config.yaml
color_jitter: 0.1
encoder_kernel_size: 3
decoder_weight_standardization: false
decoder_blocks_per_level: 2
decoder_upsampling: "pixel_shuffle"
init: "trunc_normal_002"
residual_init: "scaled_by_depth"
learning_rate: 0.017
nesterov: false
final_lr_fraction: 0
warmup_steps: 2320
weight_decay: 0.006
Rows from block 1 of the decoder, named by matrix and row number. Rows with one number belong to one channel. Each number is 500 + 25 x the weight over its row's rms, rounded and kept within 0 to 999. All counts start at 0. Numbers have three digits each. After the name is the row's rms in percent of the matrix's.
# convs0: first 3x3 conv (decoder.mid.1.convs.0.weight, 64x64x3x3), inputs 0-12, a 3x3 kernel for each
# convs1: second 3x3 conv (decoder.mid.1.convs.1.weight, 64x64x3x3, transposed), outputs 0-12, a 3x3 kernel for each
convs0.1 102:503474469496525506486518509487491491507474493481526524522510509473506520481474496471428486524530516521577527518528523513541531488502517488502502509508485484566557491515510470514513532530474510509509527483499495503470467461458467448468518495503514487477505488486507522503491453459499485474477498472472496488501511492525534477505502477493482467502524528
convs0.2 103:507501493468464509497474480505505523507495512489512497537515494549548538549525529470485505478515512473488467515496501526506516524496495488484477490484497476454474503485463531525488502470503507508484497500493524548505515527534487506511496482513466457450494485487512504492457498505495503524470470500493507482460500496468492481487504510484507516488487501
convs0.3 094:513513508512530589484480519504486528484484491465460523508541492470501529468526547473531487491509523494541505541501466465500476460509449503473485516495470479471495463510499472500540469519510476508524483478545510510510490519514474488507512512518480479496485475532497510535519508499523480520476511511494490497481476501505477493509493459520520499525515500
convs0.4 097:479510459467514518485541486509513486510507517549499488501510474454506477472503507536532514534517518511513484552462465532507538530496486481557511504514530473491506516482523509526528569521563518481495504499500547512468505518529498491511511476468518520510531532512516513482498451482501458514524474513519491474486502480438505493515533524514489497525490491
convs0.5 116:552524451521512510422462511517536506507507456509472489533532525494539537467483451552503467482488537439520544490476499472493539494510501526511497528502467475498494506493503477520502485543490474487495504526504515528507479486518488477478472470483530498469504490485469489505529502454501493461444461505510490506519500475499489469488486503495478477494481510
convs0.6 092:481482538496506529500554510498474511519521511511506526502488524495536487552526489502494487468501547472487501523501536472494507490491476491476474489513501495496495503529532451455498469492511453506489492448496500510519522513511511515527509553545467505512504519526473466451489516497508524520461532460485521520530511526487482541522537496475510467502521525
convs0.7 095:478534470482460483535460495505476502484492491506507461477516500558513525525481475530525479502478514483474479456547537477495540461500545485506480520504492513498488532528546466485508561545536483476505475460489524490475534518490486453493501469497507498496509505518512528533509528520465473453451505472480502509476480492498442519517547517510538512464489493
convs0.8 085:491495499497514559498470506488490491508491484495508510522528515499517463507479489488501519486522537466510527508534524559505486502531514492472500499504452521524488471467485490526506507529505523517507492504501489433495502511510543549514490503469511516532524532494539523511486505485504526505497485488516549482477466455506526496508503491489532498469500482
convs0.9 085:509531475484475462468523507466465472514488497500525546500479472483495512525557548491513541493488492519490481466448468508520540546553535488481514490519513486491469481518493439447436564542500507479426500525531505467479525525543507467509528506511498485465510505486504519490510510503511505469484483505530514499498516504486468506508497505506512524492519479
convs0.10 113:519486475533459452502504475483502514536479441505497501451469493503503485524544500463452473463441506484521506478517529474501519462504514450459490504501502514486447470462465460486478509515499511461483527503479509494496506500506476480494513525509514502485537521473530532471517481494538480457521502502494529545490506509498508503478479514474489502473474491
convs0.11 095:491555542466555510504515501516515484489508500470488481491490483536491501478501459446509476484537502539546505444479470481515491532515519494477490492493528490493489482488501484494513461470465483480494527534473478524470496491526514507539527506484482502513494490515513500497526474481497551517508531481521465502510473499519522522516523486494513502494558498
convs0.12 089:469485494479547527522489491458476488484501519500548506525514474534471509527474506496510531540519506473516533450461499487559535514458538494495464543487503506486490435481477492512448496538443479508513432459494475539509532497528547541502488501481521519468515524499518525514507541494494525496495538497481482505515497546492493521517517496530521522477484521
convs0.13 114:459476535522498501510485468520498523515504521513518491529497507535457475476510519489493530495430452551491490515472486502502491516531524463508519460466505507488478497518488507479488481507494451486496495483545494482514514509496469454491476448486464468471502479507518506535478504546496472495494453463503497483488472512487467512480473480488479462497482464
convs0.14 088:531500479523533503484502494539497478521484495483487512448471506492446477516514481525504499510536539478542505547551515511466470537501464483518515467477493513498545492497470494510507506475513518501456557476474480463492507513521472505499507504533492527472529540489493515508492508492482515496511481492510497472527534500467478446462485467499480493509488527
convs0.15 104:488482500498457477516456464435492523446489544497513485524500520465487530493523550467488502458482502494485488485530523494526546512468457485484499434481508432503528476505498500501480473501497479541535478494519512491451497507498488498516521519519515507516498507518487510530506511535517505536516526478473483497468512546455488507498509473519497504510500480
convs0.16 109:499526497505501503501485497492484471504510508494492493506523468545592491491513449489481486515494478489485481481501465518473470517516497493482506512500494492542531460473495533514510487489496515516515521488509480469475495504495502510512484486481518482480515491487511503497486462506502485486501502497474517480467486453487483468482468502483456473474479477
convs0.17 096:467560485466535498495511518484514491465504486474510495516511482511504494485475510509515525484498471476489509530542508497478521509459548537549502510522516529489509457494495470472460500473460493505501461482486478451479517531504505503510491483498516509505489483483504491494489509511484498514484472455486489509491478494506514502496495501497490491492495501
convs0.18 094:464510491486500502541504504491491502520491487509506511506526510475465528451479486495519514489502447516498498511481463540512488537489489488494500492496500483491524549521524523487495533490500535465498521514516463443490505534516479532524471504499510506480522521508509511518545531546516483493520515505505510519490518515513524486510517504539537493505513475
convs0.19 098:536491512508512493473525531550473510470465514477464518498517505459470516544517538493506499460513527456481469460482453468505510521543492480499500552544542475485471465484457493498506489472471492470453514501493500473487512524482541557533534539525524479450535496495513496499547527474513517524476486530498491482503514481450464452501539507476489492509546499
convs0.20 100:477437487517489521549439491457461459454468480451469494486521465468503476462489461470501492487492457503481446486495464467460469525503476482496501506506466502484471523483491508479503507471495472446481478476509468475487576521515554518495556521493495502498526534530522511529510478493510541554509561527478499472458492481497516506494500491504492485510511519
convs0.21 117:477480507470491520500470520508495522525504486482485457499473500511509488507517471505513519462501493463490453522533461544540496518533518517546515500531515534528487494512523508508524537510507484501480541499506535503478485464482492488482460476479465430430487452449473456452497497464512509495504503477506486491523486485511518516546498513491488497505512502
convs0.22 094:495505506476501475484550466535493491502507466465485475474501495497526523474486448500499498504516471488481479486541487509506529481514507508490501495500465455498465507501500517534508534503515542531493507529502476511560517521521506524489517551501514519534502484512478467501462494472485514489467489460460464526460444478502493468511541524558586518503548511
convs0.23 094:518441492508526540478538508490527530513489491512497485544510504503528498528487460524534500498472504516531451455460518488524485536559491478477502474488505483492517505525498515492510502502498474487521558486543509488471510491459501523496481498510493513521467495519463480511466488540508527529508481516507500492489504515552515532521546497487499475491466506
convs0.24 104:503460467549495491557529537509524489482532508499521494466507473483502471493449489507539466462499463470479491501508530445475484438499506490503490441496469456457493486544567494501542498478530494470484465466486442540546513494484530501484538478506499489476501480489506479495484479504521508491534478501502513518517491501507480485497483478502484473499472463
convs0.25 110:474542517491489489514488481535528491498503504485455460544491463503483519489479493539497456445494486449516485507478491464502485523522468531524574484505532485504502506544525500526533448498508500494453536478483515475497491539517499530516473500524486479483542536504547548504533528532528540536519518490504555498503494496479477481494514532485512531489487527
convs0.26 102:490534501567549491563496480470493528470514545471489491500480493452523507476516557490475492485485484526503538473496514512527526482546532495471495520494521523521529477452467481521534493528565460506509450535502508539511514517507496504495488498494472475462510511512496497523490547494506546499498529509516501475504487483496516541505517507484501493485484453
convs0.27 102:496502482513520535555493500519510470495491475508518539481506509519531525472568468477505504474482480501496503440478463482501498522549533512502485508520480478477518458509478547570514504496522511545548525520487545499464497481494521500503518497500503506502480512476510521494489473466462523493505545510474445467526492485519521510548552514520533530481462465
convs0.28 103:501512487499497492500531476502463486445439455503510522520479462501459471460436479460468510515554517527534511456456480506478474515496508472445440494464464498498511549534491512532476522485508492458480489502506461492474465494520470518528478500524520543509501506510464467488515496480524537539482508470525519485485478485513482480481496471516508516486523507
convs0.29 103:476520532492515489498490467497474545500482520496470479475474478485524473482480495481468487521513515514487507526519451545553513549496497480490512475458484480485484495499518467519549477534520500511521503506517514475461505490491512479493529527520513486480505473478483478502505510480503514481488514485483466471482469467491491484499499493512494492511522521
convs0.30 097:552596504474512531504480480485503483503521465494513486474506459530501528480499521501486514481501495454474498503537527520532483490493493487494506482536487479524512558494506514536490494511527498494490483537511474471464477487498492484481478471468500494513519541521497484463529500553509500515454484478517518497494493522506498483534505509499497511504503503
convs0.31 117:513479472506516506467451484496480476528536501504502475500470491528533553510510534492526484476483503485505491482468485483494542467485501470479524484490519485515545498487513514490504513520488559547498514522483486508482519496485520518501514506506473436470477450484510506524479477483490496504488491509519485467493489461485487461473478469518522514529538517
convs0.32 129:476516522452483565491497511531484483499445517505469524505522531509500519515479478443489493407494524506517468487498498498513488513529503503538506456477530457459512490503506486482469526494490509512499507517505515513517516496457508514478502506470485472496464465505504490496479497485476498553477486518502491482478472472475462470478491483501516516480501496
convs0.33 089:486554473474509473474504531504514516436465508460496513483536538484495516463536530485478500486491507506515476486504483468500468506562485500504460517492505535540517528490511484471474491505518512491474458495476443486511513499527497505501503483467487507505507497488527506513507479482520471470536452482500495492520534532539505496530488530520459466541532512
convs0.34 087:480479475520511505469508456477479502503479497486484512484510490447462468480454463514468504496507523493483540509572547489500538508518503534496512507534506526520494505469484477470493551503573478484488495444487467438505523512521507504514467509553508523491507541506496542518535515483506504518527508506501500513495504498521538493555532514497518502547504514
convs0.35 089:522532504504478404562490518514491511511486462519465480521495482511482528493478463520480499518458491505486463479505497487505517501506513492510503517553533492505498509514490507486475427477422522479521504489489589545536520496489562507501511498517503510473522518485497497461557529467550537523456471458505511513521519514550514509529527540525494500478458482
convs0.36 102:478496492510513491515520525521485513487525530515529435431511498474529521492498535447531521499540448467449453477522502559487482504452487492476526470475504498469471512478476534455454477490494540471518473475471496451498511476485513463515494470498509525512464500469467482477496511488495530470476508486506487481511505492519506491501504529505491535462496498
convs0.37 089:474470492469511521458476475495487500465484512461464462518477483516534495507465457528486478490517479478553546463504512484518519438507517472505508513493481491526542539491496498464494461488469457523521527490532502472500523525502492509501512528520507515495517542484520537503493522484519523492540568520511517504508516523490545521481469472536530535488486491
convs0.38 078:470477483465523525481517517540521527504502501511460475461501468520550506463528488476511505497516502515502480528514500491504457479533490529490535496478509482499514456463485533514555466442536507462461535511461497474524510509511537557551515512513495481494469483529494530566501498504516527501493496554495523524496516497471496531541514524558527540506475493
convs0.39 101:495456463471483533491535532470457460503477519497527532484496449478505450511496429459469481489509503532495474509516503542517486512519450466447447476487491453487426507524540492507487525483476535537495489500488503516470517496465496464442514497459486483486477510496523530500471480495509530508502490487513523493506501479505500521487448463504506492512471464
convs0.40 101:556561497532524479535495494495537530487508504516492491479485490489488456467517513544476548524507491484483521486533504479510487479484490476513485505514476517473468474515521489497490454499489482481499509495454526475465492501475492503490498483490512482486512488500479463478477517497512532506504498488480511498487500499507514517490522512497526485470516487
convs0.41 098:467555558489511498485480493506493531541508526520479498449487504499510509543566548472447427497523509520530553498463494514479487489476523520497504497490518493491513497493498515503508535476490505488511504503496475500487484483458483501469480497495453453482461448501480460498469493507464518522506531505507512488489501513466526525507519496508535493510503480
convs0.42 083:478480472538533498491517477524500539511502499507463528467466457459482480461504507502503539501498533491492499499574486480505506460472492474508484494531500462491513519515485548535496534533481480513524485499496473493483492485487512510512527500517518487477509495465514503457518505477502472476454469465498489476504543500564583515467501504459513512463504504
convs0.43 111:513562498514513492456467480500499530519539492470479479511493482482491492488471500585532506468458515474479499532595517456457484491489507499496429525479409489487477568526511533483493510498518536483508496466496512510481516501556520477511477456501494502516480475483477475505537513476512492452502475470474468535468468500490491499485462495508486476499469493
convs0.44 094:508411501467477505473485462535489472488481485531536515494499488438467459482470489487490518477489467477529515481458521512524499502476479488560499498497461510492477504501486464522469498513511503463502491469499495507482506506486502508468484482445515512518489475476483493497512471525485487475501518464510507527532516523490502496492525519496472464514526492
convs0.45 091:470486523462500480469494518477524476530509468516507491531528549493466515532457470473466466478502501490477481535552512501523509496485447506467442561490456499510462494496484531501496530560522504496516473457486463459463497472509480463479479502472498503508529507499513475494505507491504487495456530541471475530486482515459519514490473478531490506536516527
convs0.46 108:491496519497504508505518488521513519481448449491476436493476477471504452498540512437481480462506466467505489487431442519466428500476473512474475487471455538511483445490482481512509471452481510473519499473457517494464521538547503511522500499506501503518499485500508502527473460486488486450548517509500500488496488477511540483472447483477478492530544522
convs0.47 099:538523488502502463519502534471537512496489550491466510500493483483481476480508514461506500507518507523560544501440492527489515512476467508491476477507496532537475481540500451490503527513500505461481475509499463501537492507472544546478531547493516529496482512473471494468537548519511522497536499505488484495437487481469515500503490489511521505511533499
convs0.48 098:515520551468458510435466475499501481448461465474460497490500533440480503489481493505500498497537481517487490473460449516446474531517559495499511499504497483486473496482560504518504496469476462445505466459485506488445502535560496531558491514541501516489474512507479488475514526489522527493490498462531498524524479525520547526479508506487477490497482492
convs0.49 098:551560514497494493499465483471491470493491484512467477496484467494466451495488497500447481500496562529523510499495546458509484545497515516555511469518490444457459499488500467492503485552500499476488476508487498508454509509517485508527482515522450442444485499499497537534506501467488474469482515532512508489521526486503529497505487525480467509511476469
convs0.50 097:434542424507503505500462532461506503549550506543467464459510489548464497463495497509458473488505549523502475478553505519492520461477484500505446475464544525510476469459455494499478488485518520517513543502528504505477484499486495496518497524530499464467519500494495492512501483460531476481512472500486477481475497470481480496478467499483502494505521495
convs0.51 102:518494452503434472481506499498535486488486501462515503521532500518501494486491524528469458494469491466473477496512504439479523472524524488521504514472496511515509496532504469493467507509484539472511506519484516539542453482466494502499497494502513509480534539530475503482531520515531510511503515503506519492507537538509478491534552525526533492497506481
convs0.52 108:504487452511502487526511466511510478515503484507538480485478465470470459485481492493491469510484480530527485507504567465455499506486503502490488491497478487504496462475490480527508457445463471476483529564537544511513546512483514490470529507496497492501499518524494503519469490496496494465498499498522496515525461472514463481529534491505506461493507490
convs0.53 107:505495513501561526502500461500499440532494482502481482453459469504515492502520507467485497455516506495496526454519490507500460521496502506513510500530519497535517522522542477494486514527531469460527470522503495498482521543511511513500520490480487464483513524546495485517498518517534521543496499486484501483520499478492483489511513531505490497484496480
convs0.54 098:503493535468542490508497481529483515508507544487507530497474497478456465476477456484504531453490500467492461460477524510505471566490516503513538493517482518504535501529525501491501465474468484535475536486520495475551488521505507520503502497513494497496508488494515541544479550568501491499551505502474477514502467467490499483535526556492505553492506508
convs0.55 112:510495466504546513479550496546547502497504486499505519560492549548482514501488517505502529474469538485471518453481492484514478446498457514489514514524494449499475492528501513486480503473472518510502505527482508491455493530506505526505496520526512528521495531535501511515461541514472582512473528516508489501524508493505507483503523496506521496495497500
convs0.56 095:534532476531511485508488486528514513491497485510507493496535464499513511513511503506520469471521485479517500508477544502494550481426484492525461504487490474462449524473457573508487496502475461479446487475486469495468496505511509503508513511511526516485511499473474493476548535501502501453510487505553507482532503475470475474514524511442476475494495500
convs0.57 111:478482482513489507504488500471497507475505536474498523517492479532496475507483454479484477493518518473495469455467491472483521451471484507469462503458457514488483489472504527517569451455473481452484471439503468467512500526493528560539490515502510501485493501496502524526499504477520526488508509497479459475517492515527491519513522534511535532470494499
convs1.1 101:418431492477518516500514495502465473501527497523480512505491524539526544526516535494497488430480459487514506467496484454471478501530498504484486540476468546499526487489493432461474555517518528502523502465479505495489482479513498481507504521528520528528504510533497500512515485466500499473518529505515500488505508465519515503511504484486455471481533449
convs1.2 106:453491486502479519483504495520523495496499460530535496487499469467491470487480520517502487517511546522473484489468483520524553478504535469522530504524499481448459539488532482506529485494473489485527472490497506488518507522487508511515483470519471473487495468483466450439508498517480475503480516531505498479524510486520476476493501482504498521516516530
convs1.3 100:505488482496542492520500453503513545472525529508537521504558501478503495481488469490492491472516505511491492506502513517493504551518506516490512495519494530501481407533491475494482507512523507485489507484463501481514482449495488465503468453485432424458468482482478478513498538513458490475514496473521529533546491514506475480489478505520499517536539488
convs1.4 090:485478515469492502485479529528487498497529509461462489516488513501520511515551477508467464470469520497461477513503439469495431505518453507529523450461497484449472480492459490492505467461508549498433521492489502522522513512512505504485515488478497508500514490424514494475481494496467478478510504526496537518501486499465499487520520496438500480484513520
convs1.5 111:459475498524476455481501451498508532511481460518513461501490509513502524544485455531499507486544469517546479484496522473492552484511487489506527506496500520527499489473499500479528546518506482495493526491490517526506509521490559516533509529498552551516548540536534538478551509498497499468513483446530474510470459509478499474533470472505512507528500535
convs1.6 100:516522477501499507489488529488496493470533486494479463510528517495473449492467454527526539504486516481459490545539534534512512528501480510491520510526538494485483490533521482504523501478530520542528544506520534495544474502495463448482438430444483476496485479513503551572487547512489501489499508472489496511512502497476453482482502519484481480468488476
convs1.7 086:526525517496537539529486510458511494462484471503477485490455496477487499462496493493518497499519521453446420450489482508516464550536528492501487518499504480456497505445454461446464490493460513488491510505508540520511471490489498496469486451471485522496514515488488470465498484497531508514545521504473521519445463530500520509519490482508513533546506525
convs1.8 097:473469492470514513521500494490512503530479475524510538512552535536498471461434504453495483485486468447485502553507540523481463530472502531490516518486469519502500530503525505497508517446482543540529538533505524519480504496527445457459518544534519498493475484481492503515508424483510485465492467510532469482546496495538523474493464508488482475507503518
convs1.9 096:491509480484525498497501499511497522528510517532496531547532535486462483482500493489490486498502493510514531506482489517474477520494523483482492487476473532524504540519504531520554502523533490481482494494497499484493448468491420448448460485460495499466511490462494488473548475505549491488538551541510479536527511521545525518482475452481508490537520512
convs1.10 111:551511495548499502542531486518525481517475485496522478457478474507545517523517494492527537521525541523541515461546550510515522548488499494513466545518507538535519516524488508491525482514508492450538507510491483490510541535518484528469507510522552503475492492456510524504516471507518501490526474467535508520504488512485471495530511531521526491498491481
convs1.11 100:502516512488516478486533540550527553506467501489497533495486467497508488479520467525464500483485499515508512535517510508476502543449506515535491471491476549555523519540506476544506522506488496532522500506483539481491489463502429498506499474507496497488490477487481459485512462484458475498510485491513503483531486503531488510472489490533471490498446503
convs1.12 102:502506514537482500516512525487469544525530540537501486536516516502519485544479505445462490455481489480479468475473480492468498503511547526553496505495487487484468508496500549525526508508464484545509498460493537512491479470491504471522493445479464440449478449465485454464476517535507478480482445521441472530464504517520542539463434549485482499507491490
convs1.13 105:506491494518502465516525482433519491523486507501492491519505502505507493481500468513517466514518509519499531496508525488504508498514491527500483524508530467468484457558498484519472450495515499471460499474497476480472490488539486489500475501503499508513523538534510516534541492440526507473468504496505537506502510531507526515500508503553521475531521507
convs1.14 093:508515515470441506484487525472525497525498494508487462520528531496515502436479527485520457484507454451445490525489527470454462479492463496486482529494518461460457463503478503487477484515501518505509521490518512504497471502519473484497493502495430472482466480465487470477513490498485491515533482515518483464484429483525508473458522500462508518501493516
convs1.15 107:501506516516503473481502467447505518493493470443481510460476498490479510481528488503504542465474507465482504503473477460447488524490527505492512504534557520492501488521540484484543486511506521486481500494474505460489490485532479506492493506483436477477448484499527522519449489521469458458494452474487494485550509513538495486510523508489485510509509499
convs1.16 106:493495476486516512504511509444500449509550507497501527464488509465481467460479462513487504480469491489481523509521517500518508501545510476476500503482483485493492516527531506489493466453485516490513496483487517512505496458477532477505514459471461491503479497488488484462534503482518536514470530519486498506466503482512532529484484475501480465483509481
convs1.17 102:513530499524508492471430477482483513510488479532492488482484494520531499447498446538533543505538506503502465483545496493514467482494480531518477507473506497496489485488514503521544513536551491530510526506490531514514487492534476492507540472497558551556545557559546511519526517510485508484468493475490503473461472515476502563517492501512517507475466509
convs1.18 096:536508459458472440500521498508497499501486469533457485518506543503495496464508527509489503488490490505473504523507477546508512540484504483496494516530498527486503510512485518550512475486495511522507531520506491493533468491526457479544436470469563552546541539520496492480514487460505470435491529482498465494538494535485475467500464468547492499497504533
convs1.19 096:451476514479501528520465502491552506497520476548525475514505491517524485521534465468528490502513514504500479509491567494508550522522539502488521526511502477505493500517473534507491554520529507489499532520519529503495470492468505497477501466496541560536549519503491524486496501478512516432464490445541492527513488535532500541486500472491484494493537535
convs1.20 109:503536532509518485485469493490480516503498515514448508480466490522506521502495517547528536535537521464489517499489518500493520511442470504523521486491508501501520470529519459520500487527499473477507509503498526515528476493531491483509491499512521543511521533509534537543508516515475507536500482529517504520528496515561503486479499488517517500499508505
convs1.21 096:470534504507448452518504502480527518463500499477519496547480505515511531475469504545546511530496472537486479533474494500471479495524528519524553440441490501469496438501504485489483496449517478479502486491507475524521494464505530509525535504539468505503517546550525518507527529474513515473520542499511512497460467486492506473477483479506523498498510476
convs1.22 091:505501496499481497465455502527505553531477462490483495481499483498491532511495533537495462497513508506480464558477540518445521494467516483538508521508470498535482477490530510509470525513487491520550475453483521473464542490496497484503495489472552539558508530559498500495533540512537496531503526518510547511465513480486513482502471494511497491533496485
convs1.23 093:488451499470513511513546508487529535484442502488501502517507477456481542480495508505466521517483484523496505520497488508538518506507495513483513507499535547518532510503503540516506473455480479525499467507523506488495466509511506507507542554488537563561584532514544517474484484520483498537489460440497515473484501505513470480487488495552527496551521502
convs1.24 101:480494480508484462565473486508518527549539516531512492511517511497492477503469514510507481473508473455482496515517526506492492539466450490504492504519516447523535460502501447532480475508535469507452519524483539524498480539486502514477517491508535541523554523519537512532480504488485521512489508484488494507456470495507477499501501507548495525520524510
convs1.25 105:531543506566506487495505489491549532514502508446452470504490485502504551497483502509469523528488522523496506527507526497511535479485493494438453509485523506474469509525500520486547517502514522444467512435465490481502507500511512487516508485504530509503492493497484493477524495479529485497481448429468472491512520510496508497524447446515497482496476474
convs1.26 104:498514463487494469461470497487504516520485508503449439471488487468498493521505534476495481489478469504522469440483493429436502476478531477506528503507497462487507435489537473512564513497532506469464517472463532488463478536507519495502516520496484523479534512528505510525490520526523502470519513479500512496543495519527493510542516509518530522511533511
convs1.27 113:495500493478512473514541507518475491487492450502488469499472494488480526487524537483474533502508504533528536500492485500516533495531524471485469482517474522505455524509468504503480506513506538490485468492493498466474533483480482492492470490496559555528552530514520520518500476513540530486512494494516481503545528494508532517488533473486527484530538515
convs1.28 105:497518498485525512505495475497493501533518498504484511505510510473505495478499499473446443504503502506493522525501522503523546508532494451474537524509493555515531540507545481491468460438507482512519506517472527496504531550511463469473514539515504514501523522529509524528517457481544518483497479521536536509505516510488468493522512497552525489476494464
convs1.29 096:539521535518518505476498514495494527523478519498481525487524489485484484495468499486481484457509465463518468508484492485453468515492491545564508517520479490523501472480550527515498501522489484532505515502452458467467491486471516507509516481489513542563520529530505503475518486514530526503546520519495518475502502481504495483507467491493446512506507520
convs1.30 115:502499514482511453437459461496486504527515517480510533482490490481493492484515492508517520499470520500489530491470469503468497504509482471515536464453455496498478506484544508491520509499493482446457503490485535467514524506525446529504462477515532509477524568526497470529517474505483483466475449497497470481475519492477508494491471484521517491518471524
convs1.31 100:531544508522498488522538507502535475539520520488491491474468514452472484519506505507494495499477470505519540554483512483465493514462479454453515508489504567541581541537540491502488494477502512536549458499471486497492472489516503502540463471480473508522507489514535525525525519526513529522537508520509541537480492499506489467488537510472477442496498504
convs1.32 103:540501498536499492530467519502477540459489506516510501495516534494488520529488470521531495517534484489494501523461547515520521500458507516469506503455514480479484467521472505502464484501499423486507464512477473510511486502474492521514537506518508497496496536514489500488505500498508484529526474524502524521492503498450500487504499493505506501537532521
convs1.33 094:508502487501508500503493479501495480468516472503490486480498508527512485486483481462498513512528499486492481523481496530496543487487494482526489479516529494519527435532509484541444500467489515545507496518519511511509469482484485527527475481515472495453492485486511526509500469481526509541480482505482483450519531495509516479472452482532495508557535498
convs1.34 092:507511513522484530540549547499526523475501486515473489512505520517514538518495521458479461491514516444492493489489545480460536488470529472485457484477505469495492475508492518493491484471467506520522539499538516519495522481480492454484485480504475503475466476483484468452494474510520458515487498479444496513446449491515503487477483520471479529496445509
convs1.35 101:518504521501502481485470487471490479516489481511486513534549499480502515487527520530499496453504523502520502499505509482524537467486462485506523490483493510487474522535514514504498512513503474482500491479483504500469473460478471481482463479467481478471498478446490506456510494482534457554531493516506512496523522524498514493468504501504508528505476469
convs1.36 106:531526550463516513486488532522468514508499522505516454471514500492525494473527474522544541515504507505515528529524492523487457516540519540524485528519485500518536489450488522522478500498521479511506520532457531574497510456472484504491486498441481482466506529497493496496538465480524455511525511515505496457529450498490511489482514517477510516474552514
convs1.37 093:516518497511514492511526539513495527490496531498527511530522502527495483491444459463492526476423437529522501537503550520502547486452502500508496486481483496513520509543528534519477528499438507499506463518518459485515489473488507486496502470507499484488487482487486477477475452510454457462494484509473458478461506481490521524480488524521503544569500517
convs1.38 089:532512521487531511561549546508510545475508509525492515529519497508481452477467463497484509508516491511526474530487515523488478513469500526494485502478502491491486496526543541527520507504508479460475500476510492473455496478475488484483507458469472471521493483475497465457506500484503496506519520519516485471505499499558542525486509511497510506538535516
convs1.39 096:456511556490523510544516550453477488484530485494511512502515473491487511502533539519503471495497496512527498521538561490500497503446475478477513500509509521532516552525491533439465478496504496483508463507524501518487471495482490519491470486483522521503510485473505492538525482474509450474502490496499490528512477544536508535485519497529504494551448507
convs1.40 100:507494488508502493480459523482488525470511532495475480459448496475466524503494484506531507516525489523488488504479534480497475518484460519539476504506471494466457478514446505489466487507527508489450507490497507493516524570518513500465506501473494460447524491448491460448519520519518498507513473498506519529492496514478465462485528533526524516483494489
convs1.41 102:501539511497485461489466488540481496489464496477477467451428457467462453501518483512501478498518502512498572572470542505476511479518494461537522453478450473499492518517476442473454493458483483491458527459448518456444524527527523558496542537512453456480480512485484491513461499467484510511543503558481526516483475476519484533473444481527469477505488488
convs1.42 081:482485487482461488488522512522479526497438481506501482515509527545534529503492506507507508464480499449492500498523522483485482475446460488487428523483477522525490532523490505512462508490488515508493477474493491519507504544479475540478518551534453473425471479461476489484524491532505517560502483518483478497485459492509498470501520498506512502468523463
convs1.43 099:479504532521503510492465497491493502517426540479473507505498513480466484484482460506513478484501452489499509489496504509442534513508515508553484499493507518526496489501503473454499504488458489481507527498485488478512502487495492517480457478490494490506513541521478483497502514534498498503489507467478489523475494551465467518497526514518515499513525511
convs1.44 104:518477502524473482539479506527483536469476447518478487511481512510514510508497513471447446503474480531476491519495494483466449543504475505485491504489488491498517513515539481484449511490526449507463517491485487508490493522483479487463524540524448443442493466466534505511503493479549559503519490496488491514461467487492496522494495497497523530477471469
convs1.45 096:474508494482479502474509524493502492503474511478471510478494510536508470504495476483480545506481509528494504484484463464465444463447456537502465496469461474507459522496517473468457492457466514517520505495528489481519511505539525522532540498524445446460480486479503478499502461526519513538549489514495503500482507536497548504507505513521492470511496514
convs1.46 098:523513499499502500500486517471498509504521519504511532473493509475508548435471509537529536527516538500544513482486531524498520489461501541513474548501503523497542483506527485513479491500542471521462508495469518508509467471498474444504491490496509525491534527524541545540486497485499506489495522519520445491482436491508522558488521522505533503523501506
convs1.47 090:531533548514492485502482478491502521489486524458448470497469517492512529506502494487490524420470473474513504481508496528506510515473514495486458485474460492455459489498474491472457475478450478526513498527497483505515533548538525504537514494570503480501454464493471467499459458486488491475516470464468454489513481496505478502507480509491493474488456496
convs1.48 114:519514522505506497461450477543533532466462541487529529493528514492483494478482498472451484458473484485494481508501528536535569524522569488477483483486505511518523481493509474476482464494485506503529496505514510481503501476462436452463510493514511515531474524536475520504523485483559499513527500482474460495529509534463460472485494515502519509455448489
convs1.49 119:505491474490519524480491476468478509520500509509520510546508525516504497496519538444481507515523544534526521543465489514488505492532508501532509553546522508512504493473507472491507536505511501505464473516494508532517480452448513513483538555517512506486531498502537507510498484521537519546500521496476536476540522464507497506485546520479542483500528529
convs1.50 104:490517527479499488488507481516519511522479491535525500524474473519493473482532481538528525501456473497481457480546485495512473486523455507485493489484509543547558501505508538531513466514466456485524463503485494454523517492466467527495478487518512503474497522512531507488506514476508508476521508523516543512510524485485521492523548506515519506480509530
convs1.51 101:497504501508524488471513491489489500509463489492481501504476486472513515494517495520500515505520498499512487470481489516479533503466470488510497497519498507555511514475533471529513454544498466473517510490508523488516493523512508519532523473510480480493515498513484455496515524496486520487498489459486512497476488510496469518455501467489503480443469502
convs1.52 110:449466475485524526547547495499501473506499545515519499471482456501532509511543516517489455493480450460498459498508476505523498487487495497490550501500497483475482527536547482500521515516483487507481500507504469492524483513514468490496484532531482484506453471484500475469548529526487485509514500508504505520493453504513479544497501501481504493491487482
convs1.53 096:481482469506488540471510501510488487514545531520515478499515490505524477486468480485510488492530497476520518462486497477462505470497545474466488484521541431476477453478504499505542503494521480516508501506481493505517498527509466478467498474499473496477462515513500511517490536509479556494507542485500485489523524508502483504471487498498503503495462507
convs1.54 088:505472489527509531449489504493456521529524502480527525471507515502546493522468536495525486494541479481526517488497436492485523503487515521488491477503522496500490479502459509566555514480516474500478457467463497541495503498495504511545486485496493521475531545526490483475548542494477505521481481527533522507529551504555513518467512509439518520483516499
convs1.55 089:532467515472444512484458498511463571489482505499495485482471485482488484450523494516513481549512519518530508460458493492503513502513533547487473529483461515512436516500511526499530463505501518501494523507525494479485514474501519526509502490487492512531484516504466474496524486501549486509507491530452503478477532469493507501476461529511481509526505518
convs1.56 092:512515511520529496486483464544515507505528473504488493497466502523482491546503546556525515517501495533511488482497507511498521499489527523491552462496489517536520498477475502460494487466505530539493518522516504498465569561518570530495550541536537509512520506505485471465533506513503455475513466471510494488482485520529502492510469499513482468469472474
convs1.57 108:541516512477484508490515519479525511466533489511510490491512544510523512525531532457493524458474499464494512499494496495533529467474467530497520524522526526525513475446475502484493467449468514471497470489553515519561541482433508475456531516482475492453483505466445456465479474477517491527518512514494493534479516507475533522505473507485510510442472478